Rows from block 3 of the encoder of a small masked image model, named by matrix and row number. Rows with one number within an expert belong to one neuron, the router's apart. Each number is 128 + 32 x the weight over its row's rms, rounded and kept within 0 to 255. All counts start at 0.
Before each expert's rows are labels from the 100 images, of 14848, where the router gives the expert most weight on average: "responds to" is what is common among them. Only what is clearly more common there than usual is listed. The data: photos of plants, animals and fungi (iNaturalist).
# router: router (encoder.blocks.3.mlp.router.weight, 16x192, trained with AdamW), inputs 0-63
# up: expert up (encoder.blocks.3.mlp.up, 16x96x192), inputs 0-63
# down: expert down (encoder.blocks.3.mlp.down, 16x192x96, transposed), outputs 0-63

# expert 6
responds to: phylum Tracheophyta; kingdom Plantae
router.6 [140 123  98 142 120 104 107 118  89 133 148 149  80 176  73 115 144 166 133 136 159 161 148 121 133 103 104 104 141 135 116 124 146 129 136 147 132 100  93 110 136 111  95 102 122 141  65 112 194 102 135  51  93  99 103  58  89 182 127  87 131 152 121 210]
up.9 [104  78  84 144 123 161 132 132 148 150 129 219 113 137 119 101 126  65 175 138 111 130 143  99 116 191  54 115 157 118 119 146 184 149  98 141 137 159 155 124 140  88 151 127 116 142 205 103  46 165 174 111  93 162 179 113 150 124  89 141 147 111 139 145]
down.9 [118 175 193 200 101 159 179 148 116 127 106 137 164 130  80 116 127 116 154 117 123  84 146  93 127  89 137 129 190 161 150  97 138 150 156  88 153 110  89 157 148 143 118 146 114 114 115  68  92  71 110 142 164 138  78 115 134 149 172 165 151 110 134 147]
up.10 [112 129  78 118 121 139 123  90 123 149 117 222 140 170 167 201 141 109  73  92  99 106 142  85 143 146 136 111 152 142  93 137 230 104  90 101  56 152 116 127 148 139 127 115 110 132 173 129 167 175 106 147 123 156 183 179 152 111  86 140 115 107  97 209]
down.10 [149  95 118 120  80 120 193 119 103  88 131 148 105 150 111 164 192 106 128 105 194 132 109 109 179 112 129 125 145 103 134 108 138 128 108 113 155  97  35  89 153 129  54  87 153 112 149 130 114 141 110 111 165 173 135 118 176 159  99 113 105  94 165  82]
up.11 [ 99 103 157  96 117 115 123  85 141 139 123 103  45 159 128 164 205  74 159 195 101 114 142 114 122 162  89 180 146 124 129 134 180 162  98 152 107 143 112 129 122 111 174 146 124 153 144 106 130 164 177 138 162 133 144 152 175  76  85 130 112 157  82 150]
down.11 [ 81  67 120  76 144 103  38 144 100  80 181 102 120 112 157 132 161 134 106 173 118 133 125  49 126 138 140 119  74 142 106 165  94 130 124 126 116  78  90 128 116  83 188 108 158 112 110 163 171 211 142 144 113 132  86  82 135 107 143 112 137 127 104 120]
up.12 [117  77 130  88  60 204 146 107 164 133 129 202 120 117 139 126 124  34 105 145 176  53 171 134  97 146 121 134 140 123  93 151 139 163 103 100 101 150 154 129 117 109  99 120 152 102 158 137 148 154 124 182 121 193 170 122 154  95 126 134 130 105 135  67]
down.12 [131 112 124 188 144 118 129 129 112 199 125 109 121  69 159 117  86 176  91  87 114  96 128  95 104 185 118 130 129  88 125 167 101 191 148 127 171 110  90 157 109  21  86 146 156 192  94  77 149 131 185 111 143  95 168  99 115 164  93 145 118 135 109 145]
up.13 [117  78 141 132  97 128 100 135 152 153 117 159 161  68 136 178 163 172 118 144 109 140 178 146 117  93 143 105 110 148  86 114 201 105 125  81 118 139 171 123 179 123 159 143  91 122 176 134 129 170 174 117 111 143 135 118 125  79 105 119 138 157 107 120]
down.13 [117 141 147 125 163 119 160 145 172  75  85 153 145 104 106  85 187 144 146 145 140  64  89  62 144 114 161 116 163 154 138 170  96  70 142 152  96 142  69 163 184 100 141 136  97 124 158 152 147  98 156 121 178 175 124 105 179 119 115 117 135  97 128 148]
up.14 [120 110 114 130 104 176 125 122 118 148 115 181 163 106 134 131 137 132 130 126  89 104 151 101 128 155 137 107 110 149 120  70 182 114 104 139 123 158 133 143  81 113 109 131 130 123 200 127 128 182 177 154 131 181 154 162 116 128 133 147 105 114 103 180]
down.14 [116 136 165 110 168 117 139  91 148 111 111 160 142 160 138 179 171 119 130 123 124 133  81 183 142  93  53 112 152 130 161 125 101  67 151 120  64 145 154 162 166 107 167 141 144 128  69 122 119 130 144 170 165 122 144 106 147 121 117 122 170 133 125 138]
up.15 [117 123 147 106 202 179 126 121 132 100 117 167 106 116 115 193  99 102 159 138 177 121 116 122 104 117 171 117 145 110 100 138 187 158 103 136 102 130 147 161 142 113 190 120  87 104 164 103 128 133 101 151 155 115 142  91 154  92 114 180 153 159 128  96]
down.15 [150 213 130 108 124 148 156 154 149 155 109 138 160 146 145 158 101 118 173 120 117 115 117 139  91 104 104 134 119 148 120 123 130 150 150  93 110 154 133 167 116 114 149 150 118 174 137 119 118  46  99 151 187  90 146 189 149 191 125 178 147  80  82 133]
up.16 [136 147 112 129 172 140 139  93 150 116 147 197  70 117  99 162 131 105 119 120 117 129 110  91 147 116 152  98 151 104 143  85 215 103 127 103 135 172 124 127 173 124 131 170 125 183 186  52  79 135 127 181 167 158 178 135 141 134  53 103 130 123 112 121]
down.16 [167 169 161 154 156 113 134 187 132 129 167 110 190 117 159 126 114 160  78 117 121 120  96  65 109 114 104 107 123  93 130  23  96  88 112 135 120 187 100 148 142 198 147 133 119 130 144 110  96 132  70 100 130 156 105 126 155  86 174 113 117 159 121 131]
up.17 [ 75 137 175 101 127 170 157  59 123  83 137 226 173 123 170 119 134 155  96 138  99 120 151 128 119 160  65 102 138 163 131 124 190  92 139 164 169 175 140 133 164 180 135 107 110  79 129  87 107 195  97 151 151 163 139 115 186  91 143  96 139 142 135 135]
down.17 [ 99 159  71 121  87 123  87 122 142 166 103 125 139 131 145 137 170  99 157 137 114  99 124 131 197 114 176 129 137 168 173 131 153 162 114 115 143  98 117 143 188 147 141 101 142 101 151 119 132 121 130 118 155  56 137  64 182 142 127 118 148 146 113 148]
up.18 [105 115  82 140  94 159 106 103 138 150 130 165 106 142 132 122 153 156 116 107 117  85 164 146 155 112 105 133 134 166 164 143 212 152 137 118 165 120 141 140 151 166 141 119 147 159 195 133 136 183 140 148 155 104 179  77 109 133 120  95 150 171 103  90]
down.18 [172  89  68 166 178 119   5 101  85 106 132  81 172 133 127 103 142 110 113 107  86  85 138 111 152 124 146  99 129 126 130 119 103 136 131 149 178 113 184 121 143  98 101  79 112 157 135  92 164 172 123  70  98 113 130  82  57 114 139 152 157 162 165 139]
up.19 [106 101 139 102  95 179 151 126 132 191 108 199 113 118 104  99 125  75 114 119  77 100 181 116 115 154 114 123 110 114 164 148 169 134 109  97 147 140 122 153 131 145 129 149 136 153 158 136 127 172 149 110 124 164 168 145 176  75 124 153 113 120 104 157]
down.19 [108  89 185  86 124 113 109 126 142 109 102 132  72 126 125 132  99 144 113 142  94 139 103 162 175 119  83 149  97 114 140 102  84 138 133 152 135  94  92 158 142  82 160 151 120 132  95 107  96 125 153 101 200 100 150 109 191 180 119 104 100 155  97 117]
up.20 [110 124 137 115 125 165 158 127 148 146 108 164 128 140 155 172 158 150 151 139  97 105 116 113 116 123 124 180 155 174 140 105 200 104 113 125 121 131 138 125 136 105  92 114  70 110 142  95 138 128 138  85 172 117 141 109 108 118  71 139 168 166 144 128]
down.20 [168 138  93 112 178  94 163 115 147 189  86  75 100 152 134 161 141 160 120  74 164 119 136 177 184 163 141 171 121  70 149 121  96 103 189 167 102 112 166 108 110 132 155 148 130 150 158 140 106  91 157 163 101  70  92  85  97 103 147 229  89 144  86  85]

# expert 2
responds to: class Aves; order Passeriformes
router.2 [141 129 116  87 116 128  74 136 135 135 115 112 153 105  83 140 162  94 147 101 138 131 111  40  99 135 150 126 161 132 131 186 114 205  89 123 135 130 120 113 107  81  93 122 223 123 134 132  81 139  87 106 141 147 126 101 148 105  66 158 166 127 142  60]
up.9 [127 127 168 100 130 183 122 129 115 173 116 144 143 126 123 148 161  96 102 153  79 126 118  26  98 149  76  88 209 144 118 123 118 172  33 125  98 152 123  98  90  28 108 129 158 144 135 109 154 106 143 136  96 146 150 128 170 131 130 100 173 119 137  79]
down.9 [121  92  64 141 136  78 127 112 106 184 105 122 172 113  89 178  91 123 183  81  60 126 134 118 133 140 118 144 133 128  78  72 102 163 116 136 126 126 124 127 105 164 123 101 155 152 199 136 102  96 116  81 154 126 110 166 118 106  78 181 188 111  87 154]
up.10 [110 175 118 127 120 141 174 136 122 123 124 121  74  82  77  75 113 128 123 109 139  52 113  82 137 109  69  99 146 129 118 168 132  69 145 132 136 151  75 132 169 172 164 150 125  98 130 155 153 123  77  93 125 105  85  79 250 146 120 149 141 166  93 157]
down.10 [127 108 142 125 119 160 129 155  69 171  96 181 156 135 101 171 166 156  74 164 118 144 111 152 188  91  67 164  98  73 106  92 162  68 162 100 166 149 107 117 113 122 105  65 163  90  96  68 129  98 148 126 143  76 149 183 159 142 154  94  79 182 122 114]
up.11 [112  88  86  92  96 176  84 117 126 143 147 123 149 137 123 150 143 104 110 179  90 118 129 126  93 110 158 155 149 114 210 118 116 148 112 152 132 117 118 115  88 149 120 114 184  93 123 120 171 122 126 163 156 118 110 140 141 129 172 105 131 136 131 114]
down.11 [140 163 168 154  92 137 121  87 120 134  99  79 165 150 182 129 177  81 140 114 115 149 113 147 143  91  96 128 137 116 126 100 172 109 150 163 104 125  75 140 139  83 141 108 154  96  89 140 169 143 232 168 148  68 149 109 158  99 139  93  68 116 156  95]
up.12 [124 156  84 139  63 115 168 155  95 194 163 157 114  75 127 123  77  98 173 151 149 109 132 172 142 108 181 139 129 148 209 164 189 148 136 175 142  92 113 151  95 115 127  98  99 140 155 140 154  95  99 161 104 169  84 102 121  81 143 113  99 146 108 138]
down.12 [123 140 133 160 138  99  62  80 154 105 102  93 135  70  95 143 106 157 159 158 200 140 104  70  70 129 166 123 123 170 151 127 166 168 121 103 127 116 174 194 174 111  93 137 171 103 201 114  87 136  80 149 109  98 106 130 117 146  90 123 120 108  64  76]
up.13 [147 122 141  88 141 163 105 127  72 123 105 161 145 110 125 145 129  95 120 124  40 141 122  88 139 154 111  89 134 104 113 121 105 168 154 109  96 144 151  91  88  53 128  93 147 147 168 138 166  88 125  68 140 185 124 150 120  94 115 154 136 108 141 138]
down.13 [ 95 148  89 203 185  72  85 130 111 125 127  74 122 120 127 150  61 103 119  76  99 111 101 158 157 116 175 123  99 161 111  94 130 148  90 148 120 107 124  77 174 127 132 136  65 108 109 152 145 163 138 105 140  97  84 117 122 148 137 154 126 120 129 123]
up.14 [128  79 154  86 119  95 116  90 152 141 126 104 109 135 197  88 158  88 143 178 108 186 171 110  91 182 122 152 117 137  99 115 115 106 137 140 136 157 203 216 130 131 112  76  85  83 138 127  73 198  96  94 149 170 112 120 153  84 139 151 116 166 159  99]
down.14 [157 136 112 121 157 121 128 214 106 100 135 173 171 122 179 128  99  77  85 169 184  80  96 151  80 164 180 102 138 164 143  79 140 112 157 125 159 119  65 133 128 113 132  58 131  91  99 103 105  97 123 123 146 120 142 127 175 153  74 157 127 134 122 117]
up.15 [150  91 126  80  95 122 146 123 107 105 101 162 111  83  90 120 139 107 154 169 119 105 132 167 129 127 168 120 168 120 167 144 180 200  99 167 121  73  69  60 120 169 160  99 168 191 113 157  80 113 176 121  85 161  74 141 138 131 139 140 164 118 179 122]
down.15 [ 98  75 143 105 152 109 116 129  65 153 131 128 174 108 140 117  98 116 147 138  46 119 170  88 144 127 167 132 166 108 115 172  81 164 159 129 145 127 160 159  90 165 168 117 119  95 122 174 122 131 136  77 205 123 134 195 153 152  93 163 121 146 147  85]
up.16 [168  89 191  99 180 135 112 142 138 156 107 157  83 124 141 190 152 158 121 131 145  95 104 130 129  74 107 137 113 120 130 163 147 151 118 141 145  47 142 152 144 111 110 123 115 111 122 108 180 145  70  98 145 135 119 135 136 138 114 208 164 108 185 151]
down.16 [117 113  84  89  84  93  90 141  80 137 121 155 126 121 120 124 141  84  71 211 144 119 108 116 104 121 131 158 159 134 186 117 111 145 165 114 158 185 164 121  54 121 114 135 143 114  44 135 162 168 213 134 143 124 167 123  80 116 131  75 129 133 162  96]
up.17 [127 155  84 164 143 119 108 106 125 153 119 159 178 132 163 133 155 125  90  96 112 137 143 125 136 172  79 139 111  98 125 129 131 119 158  89 118 108 117 104  96  92  72  86  95 129 147  97 209  89 106 131 118 175 104 141 117 132 166 255 137  87 134 177]
down.17 [129 153  95 132 121 129 151 114 163 168 135 112 176 143  98 149 162 159 134 166 130 175 117 102 153 118  94 174 140 126 115  82 121 145  70 175 107 116  84  86 179 101  93 106 129 176 155  67 102 195 121 122 172 146 122 122 195  83  80 139 163 111  85 150]
up.18 [159 157  76 103 123 121 124 117 150  97 139 142 110 138  96 150 128 149 198 103 141 114 140  97 119 111 153 131 112 102 106 188 110 145  94 149 153 149 108 132 152 138 126 171 186 160 141 103  61 102 109  84 141 151 134 182 140 113  57 228 142  78 147 115]
down.18 [130 169 167 149 111 134 101 156 131 143 163  89 131  82 188 122  97  96 127 139 109 144 107 112  86 139 139 185 125  98  87 130 121 109 164 167  62 171 135 163  78 127 171 125 153 145 114 176 139 118 111 173  95 116 118  97 102 180 183 109 104 146 135 102]
up.19 [141 137  95  81 116 118 137 145  85 156  98 160 168 135 101 122 147  92 117 196 158 106 128 114 103 132 169  63 160  95  75 159 140 171 141  81 139 146 134  98  91  41  65  93 180 139 154 121  97 153  93 147 218  97 145 119 135 149  88  67 151 123 130 176]
down.19 [127 142 206  75 114 130 123 153 113  69 140 122 152 172 115 100 162 130 140 128 125 145  89 129 127 135  84 146 105 109 149 151  90  80 110 164  81 135  67 131 112  96  91 133 131 127 151 133 141 159 170 144 108 173 127  69 138 124  90 143 108 133 142 129]
up.20 [118 151 114 146 117 150 154 165 129 167 104 145  98 169 125 114 112 123 112 153 126 122 132 172 103  99  99  94  91 151  62  51  86 127  79 134 160 113  69 142 134  91 131 166  83 185 144 129 108 123 113  69 139 150 154 107 197 136 107 120 146  97 153 131]
down.20 [104  86 169  90 132 148 161 130 120 119 193 191 112 148 113 129 120 169 123 152 175 137 126 122 114 130 142 143 105 144 152 195 112 147 109 100  93 206  73 173 130 152 172 115 176 157 121 136 101  97  41 128 157 102 132 136  88 165 171 156 105  95 103 185]

# expert 13
responds to: class Aves; phylum Chordata; order Passeriformes
router.13 [115 131 156 149 197 122  59 132 116 121 144 137  73 144 162 114  97  36 145 216 154 107 126 205 114 170 180 142  91 153 122 133 146 162 132 133 134 112 131 144 137 134 181 149 101  48 135 113  58 135 111 174 115  92 130 102 169 145 136 138 155  73 124  84]
up.9 [ 99 145 108 127 124 117  96 134  76 124 137 172 117 126 112 142 102  99 183 206  76 124 147 117 173 145 188 144 100  86  98 140 150 142 149 202 161  63 117  64 123 170 145 140 105 108 127 112 152 104 150 157 175  82 122 122 171 119 125 132  63 113 122 112]
down.9 [122 104 167 103 154  88 101 141 136  76  85 144  93 137  95 106 147 114  90 121 144 156 140  92 113 126 145 106  93 165 107  98 103  66 116  96  62 118 151 169  99  35  91 101 125 166 121 108 133 119 120 109 144 135  99 147 132 128 143 166 120 198  90 158]
up.10 [153 102 105 126 187 160 157 146 141  96  90 177  72 163 149 113 123 126 177 135 141 118 142 144  97  89 183  84  82 175 103 113 138  83 124  84 156 114 126 148 179 126 138 154  88 143 143 115 157 152 111 100 150 112 119 150 158 152 128 142 159 117 117 161]
down.10 [169 137 138  81  93 126 130 136 102 229 115 131 136  99 119 130 113 131 209 170 173  94 151 134 192  90 128 126 121  83 106 117 162 209  77 147 125 102 101  87 138 119 124 145  90 130  92 129 125 133 148 116 105 111 153 142 152  95  78 188 132  88 174  97]
up.11 [ 92  53 134 126 151 168 100 100  99 102 149 138  52 178 155 124 104 113 143 166 189 128  69 117 122 124 144 139 130 126 181 139 121 209  50 122  85 107 131 149 109 120 145 114  84 145 126 120 141 123 150 165 113 131 160 168 120 110 126 163 171 108 145 140]
down.11 [160  84 188 210 133  90 168 140  93 147 140 122 108  86  96 132  77 113 105 127 131 109 142 143  98 129 125  88 133 126 109 111  96 115 181 112 154 121 121  66 169 145 158 155 103  61 172 124 128 134 159 151 124  93 118 100 105 126 154 115 133 108 133 154]
up.12 [146  90 140 139 106 122 151  69 161 104 165 117 124 153 173 117 143 136 152 108 105 100 139  90 131 137 163 118 128 147 118 135 121  93  93 117  85  94 159 182  99  72 139 108  93 123 117 108 137 124 108  55 138 111 115 134  85  96 139 154  79 121 114 177]
down.12 [ 87 181 190 132  85 138 163 105  88 137 108  66 151 120 104 144 111 130 165  79  85 182 137 133 143 147 115 106  65 101 125 151 172 121 127 123 120 197 156 101 128 195 124 113 140 130 125 135 125  89 160 122 114  76 106 132 124 167 165 106 154 140 191 145]
up.13 [128 129 124  97 138  86  77 107  95 107 145 176  64 130 160 153 114  62 152 153 152 141  95 127 119 129 132 121 122 152 166 148 147 215  97 147 148  59 126 128  95  90 116 130 101 222 142  92 113 163  89 176 147  92 168 122 182 119 155 137 130  70 120 161]
down.13 [119 129  91 104 125  90  75 142  76  89 156 142  96 121  95 183 149 110  69 120 126 142 146 119 118 132 170 144 149 153 106 137 147 136 123 104 117  92  85  70 112 134 118 107 138 145 154 160 138  95 241 133 136 135 117 135 141  99  76 147 107 174 164 135]
up.14 [111  41 182 120 159 108  93  99 146 124 117 160 138 141 102  89 195 114 155 138  86 127  70 107 157 121 140 149  92 121 132 116 129 108 168 148 147 112 101 115 127 129 208 102  90 121 130 110 110 113 194 166 155 111 107 151 171 132 100 116 184 117  88 133]
down.14 [156 179 114 172 154 161 121 145 131 131 181 123 113 134 125 111 111 133 114 133 133 130 151 102 131 156 129 169 152  96  84 165 127 142 115  56 145 140 155  76 112 157  83 133 182 102 149 160  56 114 110 136 144 149 131  93  70 124 162 153 122 184 168  69]
up.15 [180 136  79 140  78 149 115 128 121 122  12 110 175 143 112 140 126 114 119 130  76 159 178 147  89  91  40 120 160  95 138 137 126 134 149 115 146 135 117 159 149  91 148 152  88 137 159 120 179 116  98 154 149 189 102 147 119 130  95 147 145 155 114 161]
down.15 [ 73 131  91 167 115 169 148  83 135 140 113 126 122 131 132  80  40 125 165 132 117 117 134 146 141 153  84  91 177 191 114 121 134 128 140 119  91 141  77 157 123 158 127 202  91 109 172 104 148  84 105 103 120 160 142 131 175 116 103  91 137  92 107 127]
up.16 [185 124 227 145  99 147 159 186 133 131 129 171 135 153 121 181 102  80 123 109 179 134 114 191 127 134  97  76 127  98 125 119 143 162 138 135 135 138  98  94 156 147 156 103 120 106 142 116 132 109  73  65 107 182 156 121 195  99  95 158  92 170 137  92]
down.16 [152 147 217  91 188 159  91 129 116 127 137 111 102 191  83 139 124 127 112 161 129  99  97 144  97 149  41 138 130 116 142 136 123 161 116 158  98 143  90 121 119 107 132 136 182 112 131 160 113 141 132 152 142 119 173 105 142 177 121 156 186  69  84 105]
up.17 [138  99  52 109 110 160 139 159 142 103  87 135 108 133 168 147 112  57 151 148 198 135 141 183 160 128 121  69  44 143 106  83 110  94  77 103 135 116 163 168 145 178 119 107 132 166 142 122 167 108 124  79 142 140 191 156 118 103  75  82  82 179 138 122]
down.17 [114 149 121  68 100  98 106 141 112 183 119 112 143  92 157 160 128 158 127 124  85 143 119 150 152 163 112 166 118  83 133 144 129 121 153 118 133 123  73 101 105 142  81 127 106 118 152 193 135 111 154 100 127 125  56 132  65 114 127 121 114 172 131 131]
up.18 [137 104 147 150 182 144  87 107 114 118 139  93  95 153 193 116 117  77  95 163 166 126  77 131 116 106  89 104  91 208 141 160 134 152  53 138 115  98 111 163 125  77 163 144 149 145 124 129 117 150  98 170 154  56 201  90 161 131 116  72 160  80 130 134]
down.18 [122 109 116 233 151 134 161 117  76 150 146 160 134 128 139 212  94  60 109 126 144  79 118 172 113 156 180 159 118 114 182 126 130 126 134 143 128 127 117  81 142 144 134 206 121  28 128 159  95 142 161 148 110 155 150 154 178 137 109 137 132 139 100 116]
up.19 [125 108 136 121 131 173  97 130  99 139  99 170 116 139  72 127  94 129  77 117 173  59 123 140 109  96 166 130 120 125 106 130 130 151 140  92 159 154  86  80  99  92 154 100 117 140 126 126  99 105 232 110 126 164 119 148 181 118 146 125 208 125 198 128]
down.19 [180  97 179 114 148 150 150 163 145 171 135 112  71  69  92 109 131  86  91 109 187 136 143 134 129 110  73 133 175  59 177 149 157 119  77  93 136  95  99 105 100 144 135 169  86 119  89 110 114 123 159 106 162 128 170 198 186 125 118 128 103 151 102 140]
up.20 [131  87 113  89  83 106 122  96 201 148 158  65 118 102 207  71 116 155 202 117 163 147 186 153 134  89 133  98 123 143 233 170 136 107 130 137 142 130 128 153 140  69 137 137 114  62 122 135 101 110 136 132  58 157 109 120 109 123 148 112  97  96 101 157]
down.20 [117 154 143 137 179 139  67 141  93  92 152 116 156 133 101 147 130 116 104 137 149  97 157  96 119 129 100 131 113 177 157 106 118 119 131 114 104  95  77 165 151 118 166 154 101 154 152  96 182 142 117  93 105 144 109 168 130 112  98 145 119 140 162 179]

# expert 1
responds to: order Passeriformes
router.1 [127 175 160 110  91 146 107 146 125  83 175 130 218 125 138 169 116 170  69 126  96 144 144  85 178 111  71 172 105 107 110 116 120  64 122 134 111 103 118 102 112 132 155 157 150 173 117 147 134 133 131 151 189  93 129 138 120 157 132 153 108 155 136 105]
up.9 [175 174 174 126 115 157 136 140 160 118  83 112 135 132 126 164 121 200 148  84 119 132  94 138  88 125 112 186 126 104 143 125 152  87 109 155 156 149 142 108 144 167 129 117 175 101 144 136 180  76  76 139 149 104 185 177 188 114 118 102  95 131 144 116]
down.9 [155 155 101 130 162 126 117  77 104 143 117 110 178 154 148 157 112 107 115 125 154  89 167 170 118 151 196 143 184 162 148 175 105 164 188 122 121 166 142 132  93 131  59 149 142 143  85  95 144  71 123 153 160 140 104 151 169 105 108 157 148 126 120 181]
up.10 [106 137  94 121 125 156 152 145 115 207 144 177 134  98 135 189 105  93 152 165 113 169 106 112 108 113 120  97 144 159 106 156 159 113  52 106  74 166 202 115  96 133  86 159 102 133 118 165 193 129 110 136 114 148 121 140 165 142 142 154 192 146 108 205]
down.10 [147 142  91  99 113 105 130 165 147  90 124  84 148 147 118  78 115  88  93 136 117 131 175  82 113 119 150  83 169  78 179  90 186 183 189 161 108 124 140  93 113 117 131 171 105 123 192 134 140 116 176 134 102 162 115 117 166 169 154 175 106  86 117 139]
up.11 [129  82 139  81 185 141 131 154  85 123 160 135 135 125 147 122 104 171 137  80 124 158 182 125  84 147  57 111 112 120 150 137 143 117 176 114 144 127 137 189 128  81  93 130 141 141 161 105 145 145 200 114 101 151 117 218  89 136 132 107  89 137 137  85]
down.11 [121 170 171 205 116 136 143 121 100 175  97 154 150 113 147  92 123 192 106 160 126 136 115 121 132 142 130 140 114  74 189 139 120  79 132 144 148 133 133 100 111 128 144 137 142 103 161 145 129 131 194 141 152  96 181 100 136 144 121 138 115 169 135 144]
up.12 [174  89 106 119 108 119 129  98 125 185  57 141  77 159 108 155 145 188 136 116  82 142 108 106 117 119 144  83 157 106 196 134 164 114  85 112 137 114 118  88 159 137 102 107 134  84 125 154  93  92 163 174 116 158 124 190 169  89 177 141 163 131 179 117]
down.12 [123 129 151 125 135  96 118 212 156 142 130 128 152 123 114 154 123  93 159  91 151 115 122  87 124  97 143 104  63 147 105 150 149 194 152 124  98 145 116 118 152 134 110 136  51 123 142 119  78  93 195 115  89 125  73 166 139  84  96 132 140 157 133 182]
up.13 [126  69  55 168 114 118 117 138 129 149 166 156 158 149 155 108 144 141 134 145 114  91 146  77 149 168 120 162 128  96 167 169  99 110 155 129 164 139 151 153 127  98 148 101 155 133 104  72 110 127 158 131  89 147 146 137 129 180 124 195  88 120 132  46]
down.13 [117 115 105 134 147 108 151 174 139 123 116 146  73 119 115 139 148 178 135 109 102 155 130 143 176 177 178 182  97 138 140 162 140  93 132 114 128  70 130 129 133 145 123 100 162 100 123 117 131  55  82 101 226 130 174 113 147 121  55 168 123 121 163 166]
up.14 [153 208 172 133  88 152 120 141 165 141 143  65  52  92 134 191 154 194  82 128 115 130 129 198 161 164  71 130 114 116 154 115 149 141 106 122  95 138 105  84 142 127 120 132 150  97 139  82 137 103 176 149  92 155 143 138 138  82  76  97  92 133 118  62]
down.14 [181  82 136  93 125 117 110 122 113 137 152 132 144  95 190 125 132  87 146 150  80  88 128 140 120 130 124 194 133 134 124  81 144 110  96 101 159 194 151 118  99 167  59 185 100 111 130 118  97 130 131  81  93 135  61 129 147 137 143 159 126 145 112 169]
up.15 [131 128  36 138 136  83 140 112 101 118 131  94 102 125 140 125 158 164 133 161 120 172 148 144 142 198 151 116 121 140 127 142 123  83 182 162 163 115 140 147 129  87 150 115 127 150 133 189 119 104 133 122 104 130 121 158  80 187  86 119  94 144 107 114]
down.15 [125 195 126  97 130 111 170 108 145 128 111 138 132 100 156 100 141 110 116  76  94 106 135 132  58 141  67 140 109 104 110 194 167 158 178 136 130 141 130  92  66 122 111 109 156 149 178 177 140 141 194 191 116 106  95  84  94 142 127 127 152 136 169  40]
up.16 [139 203 154 130 150 142 159 148  83 103 180 151 124  74 129 148 115 115 145  92 142 183 122  91 120 113 100  82  91 148 131 106 136 127 169 135 182  95 124 116 167  88 139 135 104 157 118  84 115 157 157 133 164 122 156  86 179 128 140 109 109 111 121 180]
down.16 [137  66 156 185 135 118 186  79 136 161 149 118 146 152 168 151 105 123 158  84  81  72 172 141  97 120 174 117 176 118 101 133  99 109 162 105  72 153 150  92 126 148 133  84 137 142 161 143  93 115 150 166  62 146 121 135  70 159 139 129 191 143 118 169]
up.17 [130 129 126 106 145 131 137 140 125  59 138  97 140 138 126 151 118 142 145 122  56 147 100 148 134 122 158 143  99  86 161 140 156 175 173 154 120 159  97 140 115 178 150 104  81 113 128 130 130 109 189 130 138 149 145 124 209 103 161 168 120 151 124 177]
down.17 [144  93 125 135 127 123 138 137 117 151 136 143  89 133 132 127 142 101 140  40 182  76 153 189 130 134  69  84 151 115 145 158 106 113 150 102 156 154  71 122 201 119 176 170 134 101 163 135 165 174 114 109 161 130 124 122 135 104 122 107  94 164 114  32]
up.18 [105  63 183  74 127 136 139 121 137 146 124 131 155 145 128 131 153 142  96 168 170 114 108 134 128 114 127 107 155 161  69 157 121 108 133 144 142 176 187  78 127 180 201 103 159 129 143 171  46 162 152 152 103 109 149 121  94 156 126  90 136 198 121  73]
down.18 [117 115 152 150 152 132 165 142  95 146 135 128  86 115 131 163 110 103 143 180 160  91 106  91 166 148  88  69 163 133 126 101 122  65 109 152 169 112 109 130 115 105 114 225 114 134 139 124 150 115 119 116 195 152 136 141 162 177 105 133 101  89 161  62]
up.19 [138 209 182 141  74 150 143 100 156 109  60 167 162 118 115 168 128 161 137 148 138 159 143 127 117  99 147  98 113  90 105 171 187 122  64 132 102 138 156 117 122 103  69 104  69 147 122  76 158 113 168 123 210 131 152 145 118 111 114 187 140 117 154 149]
down.19 [174 161 145 146 161 119 147 165  90 109 114 106 112 118 129 167 159 187  92 138 169  86 142 137 145 132 132 145 100 125 149 166 112  92 175 108 107 120 134 162 131 113  59  79 109 148 141 116 200 104  82 175 114 134 128  52 177 168 147 143 130 161 186  60]
up.20 [109  92 135  95 171 143  41 125 105  95  92  92  81 106  62 143 142 148  61  81  92 122  90  73 151 115 145 111 120  96  55 147 131 145 106 107 139 157 145  90 110  89  75 131 172 122 115 149 132 142  83 108 142 132 142 112 191 143 110 112 165 133 107 111]
down.20 [119 168 126 108 167 144 176 197 102  47 141 175 132 143 134 130 122 129 147 137 126 112 138 100  73  99 102  87 121 191 159  90 124  78 167 106 108  91  77 184 152 142  81 176 119 162 128 130  91 145 100 184 161 157 136 163 154 128  51 145 116 119 116 139]